From a checkpoint of a small sound classifier.
Model: 1.21M parameters, log mel input, arch transformer, norm layernorm, activation gelu, layers 6, width 128.
Training: muon at rate 0.01, 35400 steps, batches of 128, held-out accuracy 100%.
Data: trained on synthesized solo parts of chorales (CocoChorales), 39062 training examples, 116.0 epochs.
Rows from block 3 of a small sound classifier, named by matrix and row number. Rows with one number belong to one neuron. Each number is 128 + 24 x the weight over its row's rms, rounded and kept within 0 to 255. All counts start at 0. After the name is the row's rms in percent of the matrix's.
After each neuron's rows are labels from the 100 clips, of 14976, where the neuron reaches its highest value: "top examples" is what is common among them; "loudest" is the band of the loudest frequency at the time of the peak. Only what is clearly more common there than usual is listed. The data: synthesized solo parts of chorales (CocoChorales).
# fc1: MLP up (model.blocks.3.mlp.fc1.weight, 512x128), inputs 0-31
# fc2: MLP down (model.blocks.3.mlp.fc2.weight, 128x512, transposed), outputs 0-31

fc1.118 061 [113 155 122 148 111 117 108 163 141 139 140 153 135 123 116 134 138 157  99 162 133 134 157 114  76 148 125  84 114 112 113 137]
fc2.118 058 [166 117  94 158 114 154  67 127 132 143 122 106  96 111 143  87 126 135 103  79 152 147  88 142 118 112 140 103 152 154 156  97]
top examples: trombone; note C#4; note D4; note E4
loudest: 1000 to 2000 Hz

fc1.96 104 [122 120 151  95 123 156 122 125 164 141 144 162  82 145 149 175 110 101 147  87 169 126 111 164  89  99 124  95 154 142 125 100]
fc2.96 098 [147 168 110 149 153  94 123 103  84 106 127  99 156 117  89  87 143 150 109 138 128 125 124 127 168 150 126 129  88 112 125 162]
top examples: trombone; note C#4; note E4; note F4
loudest: 1000 to 2000 Hz

fc1.53 041 [135 127 159 119 116 144 130 130  98 126  97 123 145  75 114  87 144 119 121 114  94 121 168 121  92 138 118 149 123  78  93 115]
fc2.53 042 [150 141 144 127  99 172 158  67 141 115 101 127  92 181 124 129 138 143 100  89 150 122 110  74 127 140 117 124 149 132 145 110]
top examples: violin; note G5; note F#5
loudest: 500 to 1000 Hz

fc1.466 106 [100 107 129 146 126 128 125 170 128 101 131 168 137 104 117 107 103 134  86  87 154 142 118 111  56 105 143 147 107  93 119 170]
fc2.466 102 [194 159  94 143 118 124 105 140 128 101 105 142 113  87 148 137 126 121  76 105 121 129 144 114 119 134 141 118 122 132 165  73]
top examples: trombone; note E4; note F#4; note G4
loudest: 1000 to 2000 Hz

fc1.195 043 [145  98 135 124 157 123 160  78 126 116 100 146 127  95 109  91 165 147 132 115 128 123 147 113 128 137 125 128 127  99  98  73]
fc2.195 045 [131 128 156 131 125 214  78  90 149 158  91 123 111 148 131 147 158 128 123  68 128 119  92 108 110 113 122 142 117 120 158 142]
top examples: violin; note G5; note E5; note D5
loudest: 500 to 1000 Hz

fc1.98 143 [127 138  97 129 175 164 106  82 141 153 120 142 140 121 111 129 127 129 123 147 142 117 143 122 136 135 141 139  94 159  96 126]
fc2.98 125 [143 103 129 136 136 163 110 144 133 150 104 163 133 158 119 148 152 156 147 121 111 128 127 144 110 152 121 109 171 117 132 125]
top examples: violin; note G5; note A#5; note A5
loudest: 500 to 1000 Hz

fc1.452 089 [117 124 135 121 151 155 137 101 125 190  90 138  77 139 148 118 108  98 101 147 119 119 100 117  86 150 116 115 130 147 139 119]
fc2.452 079 [126 127 130 106 163 116  93 138 107  85 174 130 198 145  99 157 124 140 167 129 160 121 143 111 134  92 129 113 137 101 128 112]
top examples: clarinet; note C4; note F4; note E4
loudest: 250 to 500 Hz

fc1.293 073 [150 148 144 142 149 112 170 134  91 142 125 154 155 111 127 124 121 110 159  90 115 180 107 147 145 112 160 121 136 135  83  84]
fc2.293 072 [111 152 158 143 147 146 134 106 117 150 121  90 115  91  76 142  94  82 120 149  82 145 101 111 141 156 120 131 146 131 150 118]
top examples: bassoon; note D3; note A3
loudest: 250 to 500 Hz

fc1.218 058 [108 131 169 136 157  95 146 145 162 108 130  87 142 143  99 158 167 131  93 120  85  96 142  98 122 114 153 124 139 120 103 111]
fc2.218 061 [128 112 158 112 116 115 137  58 160 157 121  90 125 149 161 116 160 122 112 131 105 127 154 159 181 103 128 135 145 159 156 127]
top examples: flute; note D#5; note F#5; note E5
loudest: 500 to 1000 Hz

fc1.266 077 [134 110 121 121 153 128 133 121 114 143 104 134 114  98 100 104 176 120 127  95 112 145 166 120 115 134 130 131 136 100  81  80]
fc2.266 079 [126 123 160 130 117 188 110  94 138 127 112 123 117 170 137 125 126 133 105  71 134 107  91 109 114  98 123 125 132 117 160 131]
top examples: violin; note B4; note F#5
loudest: 500 to 1000 Hz

fc1.251 075 [173 122 137 149 160 147 106 136 139 163 139 132 155  73 154 116 128 144 145 150 157 189 143 123 137 135 155 113 147 123 145 142]
fc2.251 072 [138 137 167 156 113  62 135 109 147 100  97 145 124 129 136 137 161 121 112 121 151 138 142 163 131 114 116 182 115 110 144 176]
top examples: saxophone; note E4; note F#4
loudest: 250 to 500 Hz

fc1.8 062 [140 117  94 147 140 120 134 173 130 112  80 167 135  54 128 124 158 158 134  92 137 125 153 145 109 117 104  80 135 130 132 132]
fc2.8 057 [158 101 147 127 170  81 150 108 106 140 134  75 119 100 104 113 100 156  96  83 127 135 124 129 115 130 145 139 132 112 150 100]
top examples: trombone; note E4; note D4; note D#4
loudest: 500 to 1000 Hz

fc1.331 091 [114 100 135  97 133  98 154 156 126  99 122 146 147 117 125  89 173 135 159  98 147 102 175 143 121 128 102 158 107 138  75 191]
fc2.331 109 [137 142 120 175 119 141 124  96 119 161 119 121 129 133 142 151  96 127  91 147 110 141  62  91 138 126 148 106 122 123 179  61]
top examples: saxophone; note G4; note E4; note F#4
loudest: 250 to 500 Hz

fc1.63 077 [129 132 162 121 188  73 143 144 139 154 134 156 161  89 141 129 135 128  83  80 133 117 162 167 117 115 146 122 145 111 151 128]
fc2.63 084 [114 127 132 125 104  96 148 115 150 144 106  96 112 124 134 120 157 122  99 117 161 111 150 117 132 135 145 136 172 105 151 105]
top examples: trombone; note E4; note F4; note C#4
loudest: 1000 to 2000 Hz

fc1.70 085 [146 160 146 133 151 159 128  93 135 112  95 145 126  95  95  91 178 126 129  96 117 134 183 114 113 151 133 123 132 102  74 115]
fc2.70 081 [130 137 155 143  93 168 118  86 138 153 120 119 109 150 138 131 111 133 128  97 128 119  95 135 116 108 123 146 165 123 159 117]
top examples: violin; note F#5; note G#5; note E5
loudest: 500 to 1000 Hz

fc1.352 121 [106 111 155 107 141  79 106 133 132 192 104  84 122 117 151 107 123 107 114  98 135 144 152 133 144 141 127 124 132 107 124 120]
fc2.352 100 [120 145 108 150 160 120 142 114 147  99 142 126 134 129 156 154 155  83  98 129 134  86 141 113 176 120 150  83 123 137 164 109]
top examples: flute; note D#5; note F5; note F#5
loudest: 500 to 1000 Hz

fc1.475 117 [141 157 156 147 153 137 121 108  85  99 117 152 154 115 107 161 140 116 128 119 123 147 143 102 120 148 117 108 114 118  92  99]
fc2.475 097 [108 146 106  99 139 153 125 136 124 149  95 111 129 131 161 142  73 144 174 148 125 151 101 155 145 132 105 100 145 146 111 104]
top examples: bassoon; note C4; note D3; note D4
loudest: 250 to 500 Hz

fc1.177 036 [170 104  89 122 167  91 136 156 140 130  96 139  99  92 116 160 173 166 100 105 139 107 155 163 118 133 128 124 107 157 110  82]
fc2.177 035 [128 147 153 146 119 123 185  88 115 111 130 150 141 104 126 120 109  93 126 112 132 126 107 110 135 113 121 125 163  87 143 152]
top examples: trombone; note E4; note D4; note C#4
loudest: 500 to 1000 Hz

fc1.267 063 [143 135 146 143 129 112 146 151 118 105 143 191 158 140 143 133 155 113 138 122 172 146 188 134 103 161 144 143  88 119 114 139]
fc2.267 058 [143 132 113 150 116 117 146 154 156 123 118 177 111 133  93 154 117 137 142 174  77 122 141 147 103  80 119  78 108 136 106 174]
top examples: viola; note F4; note D#4; note F#4
loudest: 250 to 500 Hz

fc1.193 086 [144  96 113  96 143 123 136 177 165 139  88 153 139 118 111 152 120 109 136 164 170 174 146 145 108 121 147 121 123 142 115 105]
fc2.193 077 [167 129 173 162 139  85 144 105 140  99 107 168 101  90 140  98 173 124 143 131 118 119 142 133 168 104 155 136 107 122 156 172]
top examples: saxophone; note G4; note E4
loudest: 250 to 500 Hz

fc1.388 065 [ 95 151 140 158 127 112 124 145 115 127 155 132 126  86 149 118 164 117 146 129 130 194 124 145 138  96 145 106 102 140 106  93]
fc2.388 068 [156 149 161 140 122 146 147 105  90 107 114 115 135 145  99 140 102 122 140  99  84 137 112  91 122 154 142 113 165 135 175 140]
top examples: bassoon; note C#4; note A#3; note C4
loudest: 250 to 500 Hz

fc1.113 051 [152 121 176  88 143 165 151 122 125 171 125 142 159 163 107 125 115 133 120 128 121 149 144 132  68 103 109  93  91 148  93 101]
fc2.113 055 [125 164  99 110 119 151  96 158  90  86 114 130 101 127 131 160  97 114 130 114 133 167 109 151 129 142  85 146  86 131 142 132]
top examples: viola; note F4; note D#4; note D4
loudest: 250 to 500 Hz

fc1.334 164 [119 114 142 164 103 205 104 135 130 113 170 138 111 101 114 149 117 107 111 108 108 124 111 134 135 224 114 172 154 134 118 151]
fc2.334 154 [124 147 112 112 112  36 148 149 125 148  79 110 131 150 133  94 153 153 153 131 127 140 165 133 136  66 141 102 124 116 115  84]
top examples: clarinet; note G#4; note F#4
loudest: 250 to 500 Hz

fc1.51 055 [108 129 151 149 120 126 135 133 135 149 112 112 152  97 118 117 167 147 134 144 121 146 131 140  95 110 151 127  90 115 127 110]
fc2.51 060 [136 138  80 150 134 162 104 143 112 136 117 125 140 119  89 129 135 133 105 112 128 161  80 107 106 129 142  82 125 149 137 131]
top examples: clarinet; note F#4; note G#4; note F4
loudest: 250 to 500 Hz

fc1.456 176 [145 152 112 137 114  70 140 146 137 120 149 121 172 155 130 131 107 152  91 127 102 121  82 120 142 164 118 104 124 108 118 150]
fc2.456 178 [127 115 116 130 133 156 125 121 125 127 113 133 103  97 134 127 147 121 149 140 149 132 180 135 115 101 127 154 120 134 128  95]
top examples: flute; note E5; note D5; note F5
loudest: 500 to 1000 Hz

fc1.87 116 [ 95 123 126 160 160  96 122 179 151 180 144 150 149 132 120 159 168 156 127  98 134 129 147 103 140 150 154 127 103  81 128  98]
fc2.87 123 [116 116 105 144 122 134 133 137 124 162 127 117 147 143 113 144 138 117 144 146 130 147 145 126 122  69 166 142 133 134 109 124]
top examples: clarinet; note F4; note F#4
loudest: 250 to 500 Hz

fc1.471 080 [154 155 141 154 196 191 121 109 157 121 129 167 118 127 109 141 182 130 138 124 135 115 159 128  99 155 166 115 155 104 142 138]
fc2.471 081 [113 139 124 145 112 143  74 114 138 134 120 116  96 158 100 135 116 144 113  78 100 112 149 152 157 143  98 163 145 108 145  59]
top examples: violin; note F#5; note G5; note E5
loudest: 500 to 1000 Hz

fc1.101 039 [115 172 140 158 167  89 158 129  70 151 126 137 127 121 127 132 140 148 150 114 118 157 136 121 151 123 152  90 118 125 107  82]
fc2.101 038 [149 134 169 117 132 177 134  92 116 130 135 114 125  97  98 160  77 110 134 104  98 168  66  96 137 134 148 127 165 130 134 134]
top examples: bassoon; note D3; note A#3; note A3
loudest: 250 to 500 Hz

fc1.95 091 [146 125 112 128 125  87 161 142 140 135 101 190 148 141 185  93 133 171 155  64 166 142 116 133 120 142  97 154 130 175 123 110]
fc2.95 075 [144 127 122 158 136 129  98 103 138 130  93 146 103  39 119 136 118 133 137 201 111 124 113 103 168 150 134 111 108 120 116 124]
top examples: trombone; note D4; note C#4; note E4
loudest: 500 to 1000 Hz

fc1.333 217 [111 154 160 101 187 160 130 103 133 132 107 134  78 109 137 131 128 131 114  99 100 127 128  91 142 196 102 156 139 126 139 150]
fc2.333 237 [127 112  94 154  98  91 115 162 127 137 146 135 154 145 103 128 140 133 152 166 146 127 152 160 108  69 180 104 115 104 117 102]
top examples: bassoon; note C4; note B3; note D4
loudest: 250 to 500 Hz