Weights of a small sound classifier: trained on synthesized solo parts of chorales (CocoChorales).
Rows from block 2 of a small sound classifier, named by matrix and row number. Rows with one number belong to one neuron. Each number is 128 + 32 x the weight over its row's rms, rounded and kept within 0 to 255. All counts start at 0. Numbers have three digits each.
After each neuron's rows are labels from the 100 clips, of 14976, where the neuron reaches its highest value: "top examples" is what is common among them. Only what is clearly more common there than usual is listed. The data: synthesized solo parts of chorales (CocoChorales).
# fc1: MLP up (model.blocks.2.mlp.fc1.weight, 512x128), inputs 0-42
# fc2: MLP down (model.blocks.2.mlp.fc2.weight, 128x512, transposed), outputs 0-42

fc1.36:109130100103164107125177103199128150119190104113152110153134103083201096138120167136086131104124098158124104134094119081103155150
fc2.36:119121087131173147105103100179101129157186118124143118174152133098158116179133096156113140118105111100157185146114134055110112104
top examples: tuba; note A3; note G3; note G#3

fc1.84:094144154100138142187030140109161091108072145099123053133146152161202118140136130067118082084123102089119133081149155161127110125
fc2.84:143103103137084117089220118143134137144184128142144203129099101100048130117114116198137167162140155162156129175106099096112132120
top examples: trombone; flute

fc1.32:080163166169182078121127074136107078040206139102127122166100117097069077067090160085146120119130140144122078131114134136093135109
fc2.32:165087065094059173107139159115112186189129113163139152096123106191203161110133173114131087161115089089132158153094116127086121107
top examples: tuba

fc1.436:094139217151103191152173061095177134114147110119146125202125161155130073100121107141102135105132169116112088146080142141133126112
fc2.436:153143068103166082131068187173113117146133137150109110049127106080103156155140144115147141114122080134157178115143111155071137124
top examples: violin; note G5; note B4

fc1.314:155101144149101193126223105148146126113135132137076153140137118161118182137126112141133142126095118129145166130136153083111143090
fc2.314:105110157130153065151029155133098150140116133144177126120118128096143070132134129108114138117165109139091056108123136179130124147
top examples: note A#4; oboe; violin

fc1.70:178151102128149137124170141101170131133212151088153116105140145132100113044131141099149036151140122203118110163140125095119144129
fc2.70:141118150078122157057171159161122162104084101163132107121126108179165116098112181082117165135148076141177138209116111184089124106
top examples: tuba; note B3; note C4

fc1.369:108117131134126178113108184168155106102169127138143087093071122145112141083095152161126099089144114111052167120108133115146213108
fc2.369:047108151157149075136109162160085050111135168093168064128138133110141132209094156139151104187158114105092077165159149168057122120
top examples: flute; note D#5; note F5; note F#5

fc1.159:096132124162181129131191168114140183135073126090096193097144105120125167141120159198145155123086131105125188112098146139152146056
fc2.159:169108130092098128117094125144140123099159127143144085147152135115165075135147130073107125110149133145124030152151142142099124186
top examples: cello; note F3; note A#3; trombone

fc1.158:100137145116135101128193104093082114167119126114103101085160149113100173050127134148129153074155093151149168114124117046119086099
fc2.158:130122140111116124116112114118108050165128150112090083139160154136137142104099119114128126116158153126176181132135135105100064127
top examples: double bass; note A#3; note C4

fc1.217:121133097125157073172109147119112189184095168127177100181088181181179080094110080106111147112150116149121152155131135105143138141
fc2.217:110113147151137087086099160117077118120193152149129098116115099161094115154064142079127081193135139177110074154148155107127122107
top examples: saxophone; note D#4

fc1.3:123152124164129109103098149147143154100106155173101175104118111179224123114113164064122082058121160139095157079131075064076147086
fc2.3:141110175126145163142081123133141123160167126129200130118067162120075143171163103174112150161109098124149106123126120132165103148
top examples: violin; note B4; note A4; note G5

fc1.486:175149099113158113064189163157107105137143139090122113099106138105157164074151108112100109116104110133120213067157109144098124133
fc2.486:134128086143167128129141051083075076148091175167090135097111152105097182128173152118189102099137123100112205137146121128114112108
top examples: oboe; note G#4; note G4; note A4

fc1.163:122162090155115145143117113141116123093110119111164137119114162161212144131125123083165098119159150146104088096133120082028165116
fc2.163:142109170139105152100023126148172121131204096154102133115103108110082140135169096140119163147108128085135149099119142135193086157
top examples: violin; note B4; note A4

fc1.105:155148128093057153115075156138140082140138106116085155121070114138139071110089120109115172153166188139144098154128185105153121133
fc2.105:091095095165190140164149131111151200141128151115128098114143136120093180122153132116146131091085089136080136133129086154107140120
top examples: saxophone; note A#4; note G#4; note C5

fc1.69:166172106148121131141240143174153117171108150140136157069123157150135142094090105156111182092098157175120111095117164077130155156
fc2.69:178097110159148085134116120073142185068064123123114148083120138165129141139122146072102154141107165124162171140107167155100054147
top examples: trombone; note F#4; note F4; note E4

fc1.210:083160099112211191164138180119059133127066057112098118104133124108137094111116141140124118073054127095113118115128137129145108155
fc2.210:142095130119092043176173078155157114120160172122145141152150142181124147099148165082160092143171172151126141177089145175133171163
top examples: clarinet; note F4; note C4; note E4

fc1.387:074100174174176180190165150101136124150065147188116129123099155135131095096121147110123172132096191115106144086116133114160133151
fc2.387:132118076144146135140164085206079101118177091103152080124098127189100152130175142113106127173094120127152128129088128167087138091
top examples: clarinet; note F4; note F#4; note G#4

fc1.247:089180157108111113193120160103122079170100139142101048137145111121160074117079115090127084149094130168160077135151062095109162141
fc2.247:163148097115156138163062099138122222160149147142159084143138077187083108159079132152149123138164157102105080160089153143148138115
top examples: bassoon; note A#3; note B3; note G#3

fc1.65:109155071123125144144109118177112158111145188076112180133137144106097115127142110075074137104209071118132115120216131096132150162
fc2.65:178087171126137096119156099088162154132128073128164133154157162177173131120137095160158138138101166201105140109107118126139125082
top examples: viola; note E4; note D4; note D#4

fc1.330:135124192106193143168075159196098083101147117119148156099080109113126076132118102129090106092109136159145156091134165163106138060
fc2.330:137172120167108171079130140113112088116162072110125089132104155138119146120153159119111148145119168065154138106109105086110129146
top examples: violin; note E5; note F#5; note G5

fc1.56:181082116182145123146083147138108163044129166158130133093091138126102110097183136122080147137144097086096109089101149135146089108
fc2.56:137124160103103100157194133095176106155171108116095122145137111149151132130108092119145111095128147183135081182168124110103145145
top examples: flute; note C5; note D#5; note A#4

fc1.476:138156155117128144162136176154145115143098114085108176145106137150124134151132107120190094122094117143111146151102140142122094121
fc2.476:110101096126131120085131077105106122114143147176131100117147111102121136088135150116063169121164134148158139120147123111127142141
top examples: violin; note F5; note A#4

fc1.112:114106128133148135161174132109076124088142178131103127143120100149132127099127118055064060047066088122117096119098124099113097085
fc2.112:118197136091137077071132128132176122136106098107138118186194191064154124178107151107099156092113049110059118111143160122136175098
top examples: horn; note A4; note C5; note B4

fc1.207:153130162127104119134123082159107162137140124102168104093109103095129143095156125093092159158120146114146164081123127084074172114
fc2.207:148110124139111200178059197106107091058130105148165183127133102097077181157150141158107160135155184133139088132151116091148114101
top examples: violin; note B4; note A4; note C#5

fc1.133:162088072127049093118145163089095104108164120081130154035150137112156138155106088120033205150105122153128165106113114059083151141
fc2.133:124188201156156176116085095173135134112114130147134124198138081163075134129145162101199099111096126091126090138136122255169120147
top examples: violin; note A4; note B4

fc1.475:127107169190118100194070124186095087130163129114148109121065119122116149124107134096145142138101076106119068072185150105139131150
fc2.475:160097093061153129088178176097197135183115113143119119139178155149149104167181129200157132159188139145134112203084136128128127105
top examples: bassoon; note A#3; note C4; note B3

fc1.222:129124167122175179162095155117076161156102126112128117135161120111116046090148148076081111123070131144112143100172063158166130099
fc2.222:122125191187147159119137090153094093079128089138114105133106093149113155190134158146178114113161180129139079132078144117135191103
top examples: bassoon; note C#4; note C4; note D4

fc1.103:096099152113153084137137108165082130160085125093096116095089112111164058124092118106113136062140102130107122118138134064103145119
fc2.103:164136088118106100093097170082128110153129187135116074158114135150147143122090068148184091166177151115127053128126149057109087123
top examples: saxophone; note E4; note F4; note D#4

fc1.508:095126135223124148193099137118118156151126103128138147070068129115096107129112056149160144079141060140102102137166108160070126080
fc2.508:147182147086112052067129107138105127127156133155169137100120150119137106161083101122114129102117173129130137176116148113156084154
top examples: flute; note E5; note F#5; note D#5

fc1.13:186049141126134118161189122109128113115137100164171082067102111110102110145175141148080142132147120120146085105098121080087147078
fc2.13:080179136144087126126050133141153114131087143086138192155122169122132118141075114133159138073096076121139153142181140108096138139
top examples: violin; note B4; note C#5

fc1.233:139129116136086137104099132163102116155122149106135170053087120109159099128135122091119089087124143159141120117103134150109086134
fc2.233:110127152121173122144146134114173143126135090139161086201158128168118128106119119179129181144120097114112111157162141080114171144
top examples: bassoon; note D3; note A3

fc1.281:112144153177140091188148161115122132133121139136154124105082106121150148122082157082129178079144082144059098101123121145117120113
fc2.281:142091161102125091148041150187139118135162151118153113121130107125144124185057094135162162155121111070076080100126130221148059090
top examples: flute; note D#5; note F5; note B4

fc1.86:122141153139144077138234080173151100115149090101118144135122118113153089073108121202054125162138141078131107165095104111124097100
fc2.86:111100075090122192073011183082116146122123151151122095111133147125103178164158137040203148111086112180122145114115117132120151147
top examples: viola; note F4; note D#4; note G4

fc1.162:111179065082144119113145097095118127088119149064138124155159176124102129106114060095049143145082114107087135027179073131138148128
fc2.162:096137163108166093113084121137151140134112118127188087094120065098135120096158096173077171178227121087126084183170129108186087116
top examples: cello; note B3; note C#4; note C4

fc1.234:052161124163155096085151104164081080157120164135148118117129106117161160101130173111105118010168079133120173126159117084131154129
fc2.234:104126117107127095155159104141125089170152109167113107132146127062165146139109110117125119093159138092176203167152112059091110100
top examples: oboe; note B4; note C#5; note C5

fc1.288:122182165139134153155109116124123129152069151145135119177154136164194099099112116079112123092107117160099083093163142142151164088
fc2.288:102128161136162117154114070115112103140114104142126095166146112198131105131105147085132122092172188134179129196109130191147161203
top examples: bassoon; note C4; note C#4; note D4

fc1.256:098112152135159151102115085171189138110123097098115127107160164145137121115120111135076099111155170126200108113025114095095096104
fc2.256:106048078121081140127118115098077133129174143130135145159086182168110166155178098105134143192154095119169171126152095068162108115
top examples: trumpet; note D#5; note F5; note C#5

fc1.340:196110122115121137118151142137121161172076141137130114127156113133193096134120057107161067153111105172118127209127091118135146114
fc2.340:206121110153130130080055112110106145136098155146108147138093114157100159169062137093089091179204092146129083121170126123111124119
top examples: saxophone; note A#4

fc1.267:104182091200131117127105117101111173189090143112137122158126122171110103087028083085107118166128094195148119108186104095125142176
fc2.267:134118116127155114128099163076104167149199195143168098104023111110165092125130106135158121157150126131118059126118172108168109141
top examples: saxophone; note F4; note D#4

fc1.51:105128212120172088107121092151119132117167146137136093166132095099150142157118129167139140193177112111133059162137164075124069080
fc2.51:142137061164093180155153138111122116147113110122114156090114151174083101083114121105121102076087164132128214089102102233112177167
top examples: flute; note G4; saxophone; note G#4

fc1.479:189125113151103131151144075174160127098095117030068117118146110179165104158109150147123193081133126121159171119147155128099139098
fc2.479:113141164138111108158126201159140120107126116133144151110151150099160158118104062152085100062147179131101141140149149110156109077
top examples: tuba; note A#3; note G#3; note A3

fc1.29:116118103146153145100127149146159176231135153106147117104043142136185108085111039113089156090109175126101123153102131149110107146
fc2.29:168128214126111150144131106131168113128179112122078064173117097111077118079084149109161136144145093186123123146120119132133162106
top examples: saxophone; note A#4

fc1.43:122151175136094180129099161124095149116097126135125093148155130140175083112168139104098103127072188153093108080193071118141173135
fc2.43:105120215138160170132087079161136096078176121115119161115121085127059116175120175089142147122180172142169153170125109163170135086
top examples: violin; note C5; note B4

fc1.363:215145141148095149179115157156107135149161098142099148206151140138128123152126076161116128120064136113108171091167180125086127120
fc2.363:069097095144150105085146103115137149144086121118112112086115133148144144095116150084166127111173172157152107173087115119121099147
top examples: tuba; note D3; trumpet

fc1.402:134180189133144123154150121097142134189109123095148092129147119120192089135090168148075107101142129175173089097149114095125081179
fc2.402:110071066139102089097108163196096144121141143142120049118153112104164117152098073114167104172210147160093119163142131065146138149
top examples: tuba; note G3; note A3

fc1.67:089148121167144149116107100080124130192091145134143136102121145104099183177108159200149110145134085130169190129102128152130149116
fc2.67:167113145084096121142157142185128121085148106120126129142115091135175083076132104077088162095128151134099058150145150118099114157
top examples: cello; saxophone; note F3

fc1.160:129132126100159156119145103078115180214162094144163137086085137126114092138167140127061137095104104146118068030138128069113155140
fc2.160:113142075080165198102098062118141147114167118155109130157132140127100151115175102097100186174100078069168153128061181104061128122
top examples: trumpet; note D#5; note F5; note E5

fc1.76:121164136138154128147061215147138104153149094105143135100155139160155124141050110061128130130144126190109164097135141172100143130
fc2.76:147111124124088119159195056156162133147159145143130140189163123112084106098125126221098103103085122070138117115092112110183093181
top examples: tuba; note A#3; note C4; note B3

fc1.373:083129077064122133167218160109092107088094059104203138113186103166156154135089145118083109132080146119153141112114124124136103108
fc2.373:109115144138097082146096129119187088193121106137138072175127127147066157114139144138156127128203160128152187105088099115156090141
top examples: double bass; note C4; note A#3

fc1.381:098113144118177079151147101153137095091098105097199115116117196132110108140089073156095102070102111165088112078110113109122122116
fc2.381:120122157085173141141144165143105095156163168124105135146090083116087132164060120137135095145084144056134144142097216119160083105
top examples: cello; note A#3; note D#3; note G#3

fc1.262:105095167111124122156165158110096131154116119122169134135144154161098132098077146132086121124125123147127125095085153050125073112
fc2.262:096131108107138100162135174126136093161135113119119124165151165160118134114102140135116132159170198123162155124088132070157076139
top examples: double bass; note C4; note A#3

fc1.473:117139139100052090148116131121101132143109137140104141137114115182110073153106097147123105061201164138142122118157112087097050154
fc2.473:100070100184096100164186177134105113133214160100160156137155150156121142098085175137140127177136199120171181124105144051078110164
top examples: double bass; note G#3; note A#3

fc1.474:129155132126148137158153119110109121119084107121076099075113158109168139150156122213017127054126200125136116128071117156154121095
fc2.474:141113125121123123114095151130178130109146170137175165175164110142083103094086122039255113195119071136111137135197132108114128143
top examples: tuba; note A3; note A#2

fc1.202:134147148082074072113189144105137144152125140132178153100060129133130102132083127147070127130115115049114144098171153126090107125
fc2.202:086096046098144156101073054125118113111195143122124125080153099119093154175140097160133118111096110137125144112099098100136122117
top examples: cello; note A#3; note F#3; note D#3

fc1.127:126092170145149144187104180120084103140086068121161121098103157124104139134178069129107119076104139133120129135105105095169077086
fc2.127:103104143098100116104152155128162164102180103084089134117090110141123160083078171121124138151137194135140198114140130098070116126
top examples: double bass; note C4; note A#3

fc1.81:148129088099144085176111177139090152171049146094133104155145129154166112135092121122130083169141114126129070137164117116148128111
fc2.81:189097131118177149124108116112102150105147167152144096166112136126098132196100091105081117177204077158125114128063131065115102108
top examples: saxophone; note D#4; note F4

fc1.46:171131112125124082150149161144116155109096137104158119089147129108169124089095126135140079135162116164120083163110102114131167134
fc2.46:151131150130144157139103148076177126174153169146143105219107119167129084156108106111131088180169148112115066155107158090133115109
top examples: saxophone; note G4; note G#4; note A4

fc1.491:093107175131159090110112166098134084109116159172195121102099103140066111137144107175108076082128074066063083134104122156133150107
fc2.491:059142116132176123102136171200148103116229161117221081123102107113142160225082139140154172166104129119061136121133168135156106102
top examples: flute; note C#5; note D#5; note C5

fc1.494:120140078083180110116149134119111113144132129135191108101103104137136147145104106157070148097088114117132132099087185063079124088
fc2.494:091099125165176148129125107128133089095155126128144120110130131092102120186184105125094132158135113113126193073102104129110142110
top examples: cello; note B3; note A#3; note C4

fc1.431:173160171145144085162127063148110119140126092097115151063097114117118127135107151148190136100137121098158085133119184138104091122
fc2.431:101098077127128152127150168086157146136156182168121109157137117151137136130144109104060107148114135172115167159167098139166145145
top examples: flute; violin; note C5; note A#4

fc1.115:119103120102147232143104136111130173136127151131066106109119153125089121097124107125113131111122119145121119046053141087147128144
fc2.115:141164141132106034132146106142136095101119110138177127151144096130184097133128159132145138136134142101138183145166117184109132117
top examples: trumpet; note D#5

fc1.484:117135141103130199110110119165114185154138154115123131105136151111165136147151110147116130194099103109149184111085106081122058140
fc2.484:149120159133092061157132138105134082097149100133127140146116089130140102110089124084145139068170130139123038145141158216116189111
top examples: double bass; note B3; note C4

fc1.184:178121106122165152212159135119110178131092170135159145183148174158092151087105135158098149164101166095131132102130135196151167118
fc2.184:145161145173116074057162153158064109124123127130103121092130150112167128159134103122134163087145103149128117129120137048079100163
top examples: double bass; note A#3; note A3

fc1.74:107135111186150141115098143106109151105119125138159138195123139145155086107114171091082088084113161156085093109168054148135157072
fc2.74:140111251125161196146097081170106116149153081146108083117112110135083104173177111107179114163112159142167137137092188145136178151
top examples: violin; note G5; note F5; note E5

fc1.38:173183207121110189166089160159080134126125061131161133107082105142153112129123128127117197083103126162128145108117144146121146090
fc2.38:108115093161127128096104147156129094109144155085101147127084161108117121125145118122121128141153162080166150125149098085076143120
top examples: violin; note D#5; note D5

fc1.132:163122129134101074103126106143145059164155114073178121098151053130121134074157129132146116108163144133169147112050105137096088085
fc2.132:104115185128092156189129169124122107170142129153092120135135150087135125137117139168124131123176092140127101100073113156114123097
top examples: trumpet; note F#5; note D#5; note F5

fc1.78:159125128158118148089176180113118167177130138117125092169179142094109117078162096086145105078094091112110229153184178118092174138
fc2.78:090133184113094144092112040137105080132094130140092166107103135056114128136139182092157159097158101125129077184131123126137095188
top examples: horn; note C5; note G4; note C#5

fc1.447:176156113078128066150092134136152117150085139114151094191177138146163098085128116156085093146091104178119073144129096095163133082
fc2.447:161108087113119132146131127100101128125138160189144107123160110133120118201089090091156105161204107144138109131112131062113135116
top examples: saxophone; note E4; note F4

fc1.181:062090095081206145141101132128093085128153171097145158137114156161158117110094110118143105147169094114141056098124165082130145081
fc2.181:174191101109128139109087121110190178143128071141121064111185119148065138160107078130122145156125091090128115149096089166108138079
top examples: trumpet; note E5; note D#5; note D5

fc1.64:146131171124113146113146142150099163137162164206187141092039114097092058101087084122052108078176118092134099095153123117120139119
fc2.64:145171133126054147148138153052173110096096164107158177110176102110125150169073126172150119111159114118122139123130095049109089089
top examples: cello; note A#3; note C4; note G#3

fc1.311:176172155127094082034123136075160098151088137061185138093160168136178106117099125098071116109113147143102155121139116141161127130
fc2.311:090116125135103130128152103167187086145114216103173141058087113100109053120177089181125143213138142097145145130123175139145082126
top examples: trombone; note G#4; note F#4

fc1.461:125147189165137093161150134135124126158114090109162099076082103131139140148111118076115156071114131131078097117111109152125112102
fc2.461:151052132113097104115066149176125109146197183167138115092126095106148134180088123128169137151112109043082108099126156225148066089
top examples: flute; note D#5; note C#5; note B4

fc1.167:171140161153174094131110158090088108112135110148115137122077133144122109184155091063149156102183140130107125088092112156138070099
fc2.167:161123165107092092125172149116173079188149146114140121101180180133117122116106111145101112166105098175105115071170171095115129156
top examples: viola; note D#4; note E4; note F4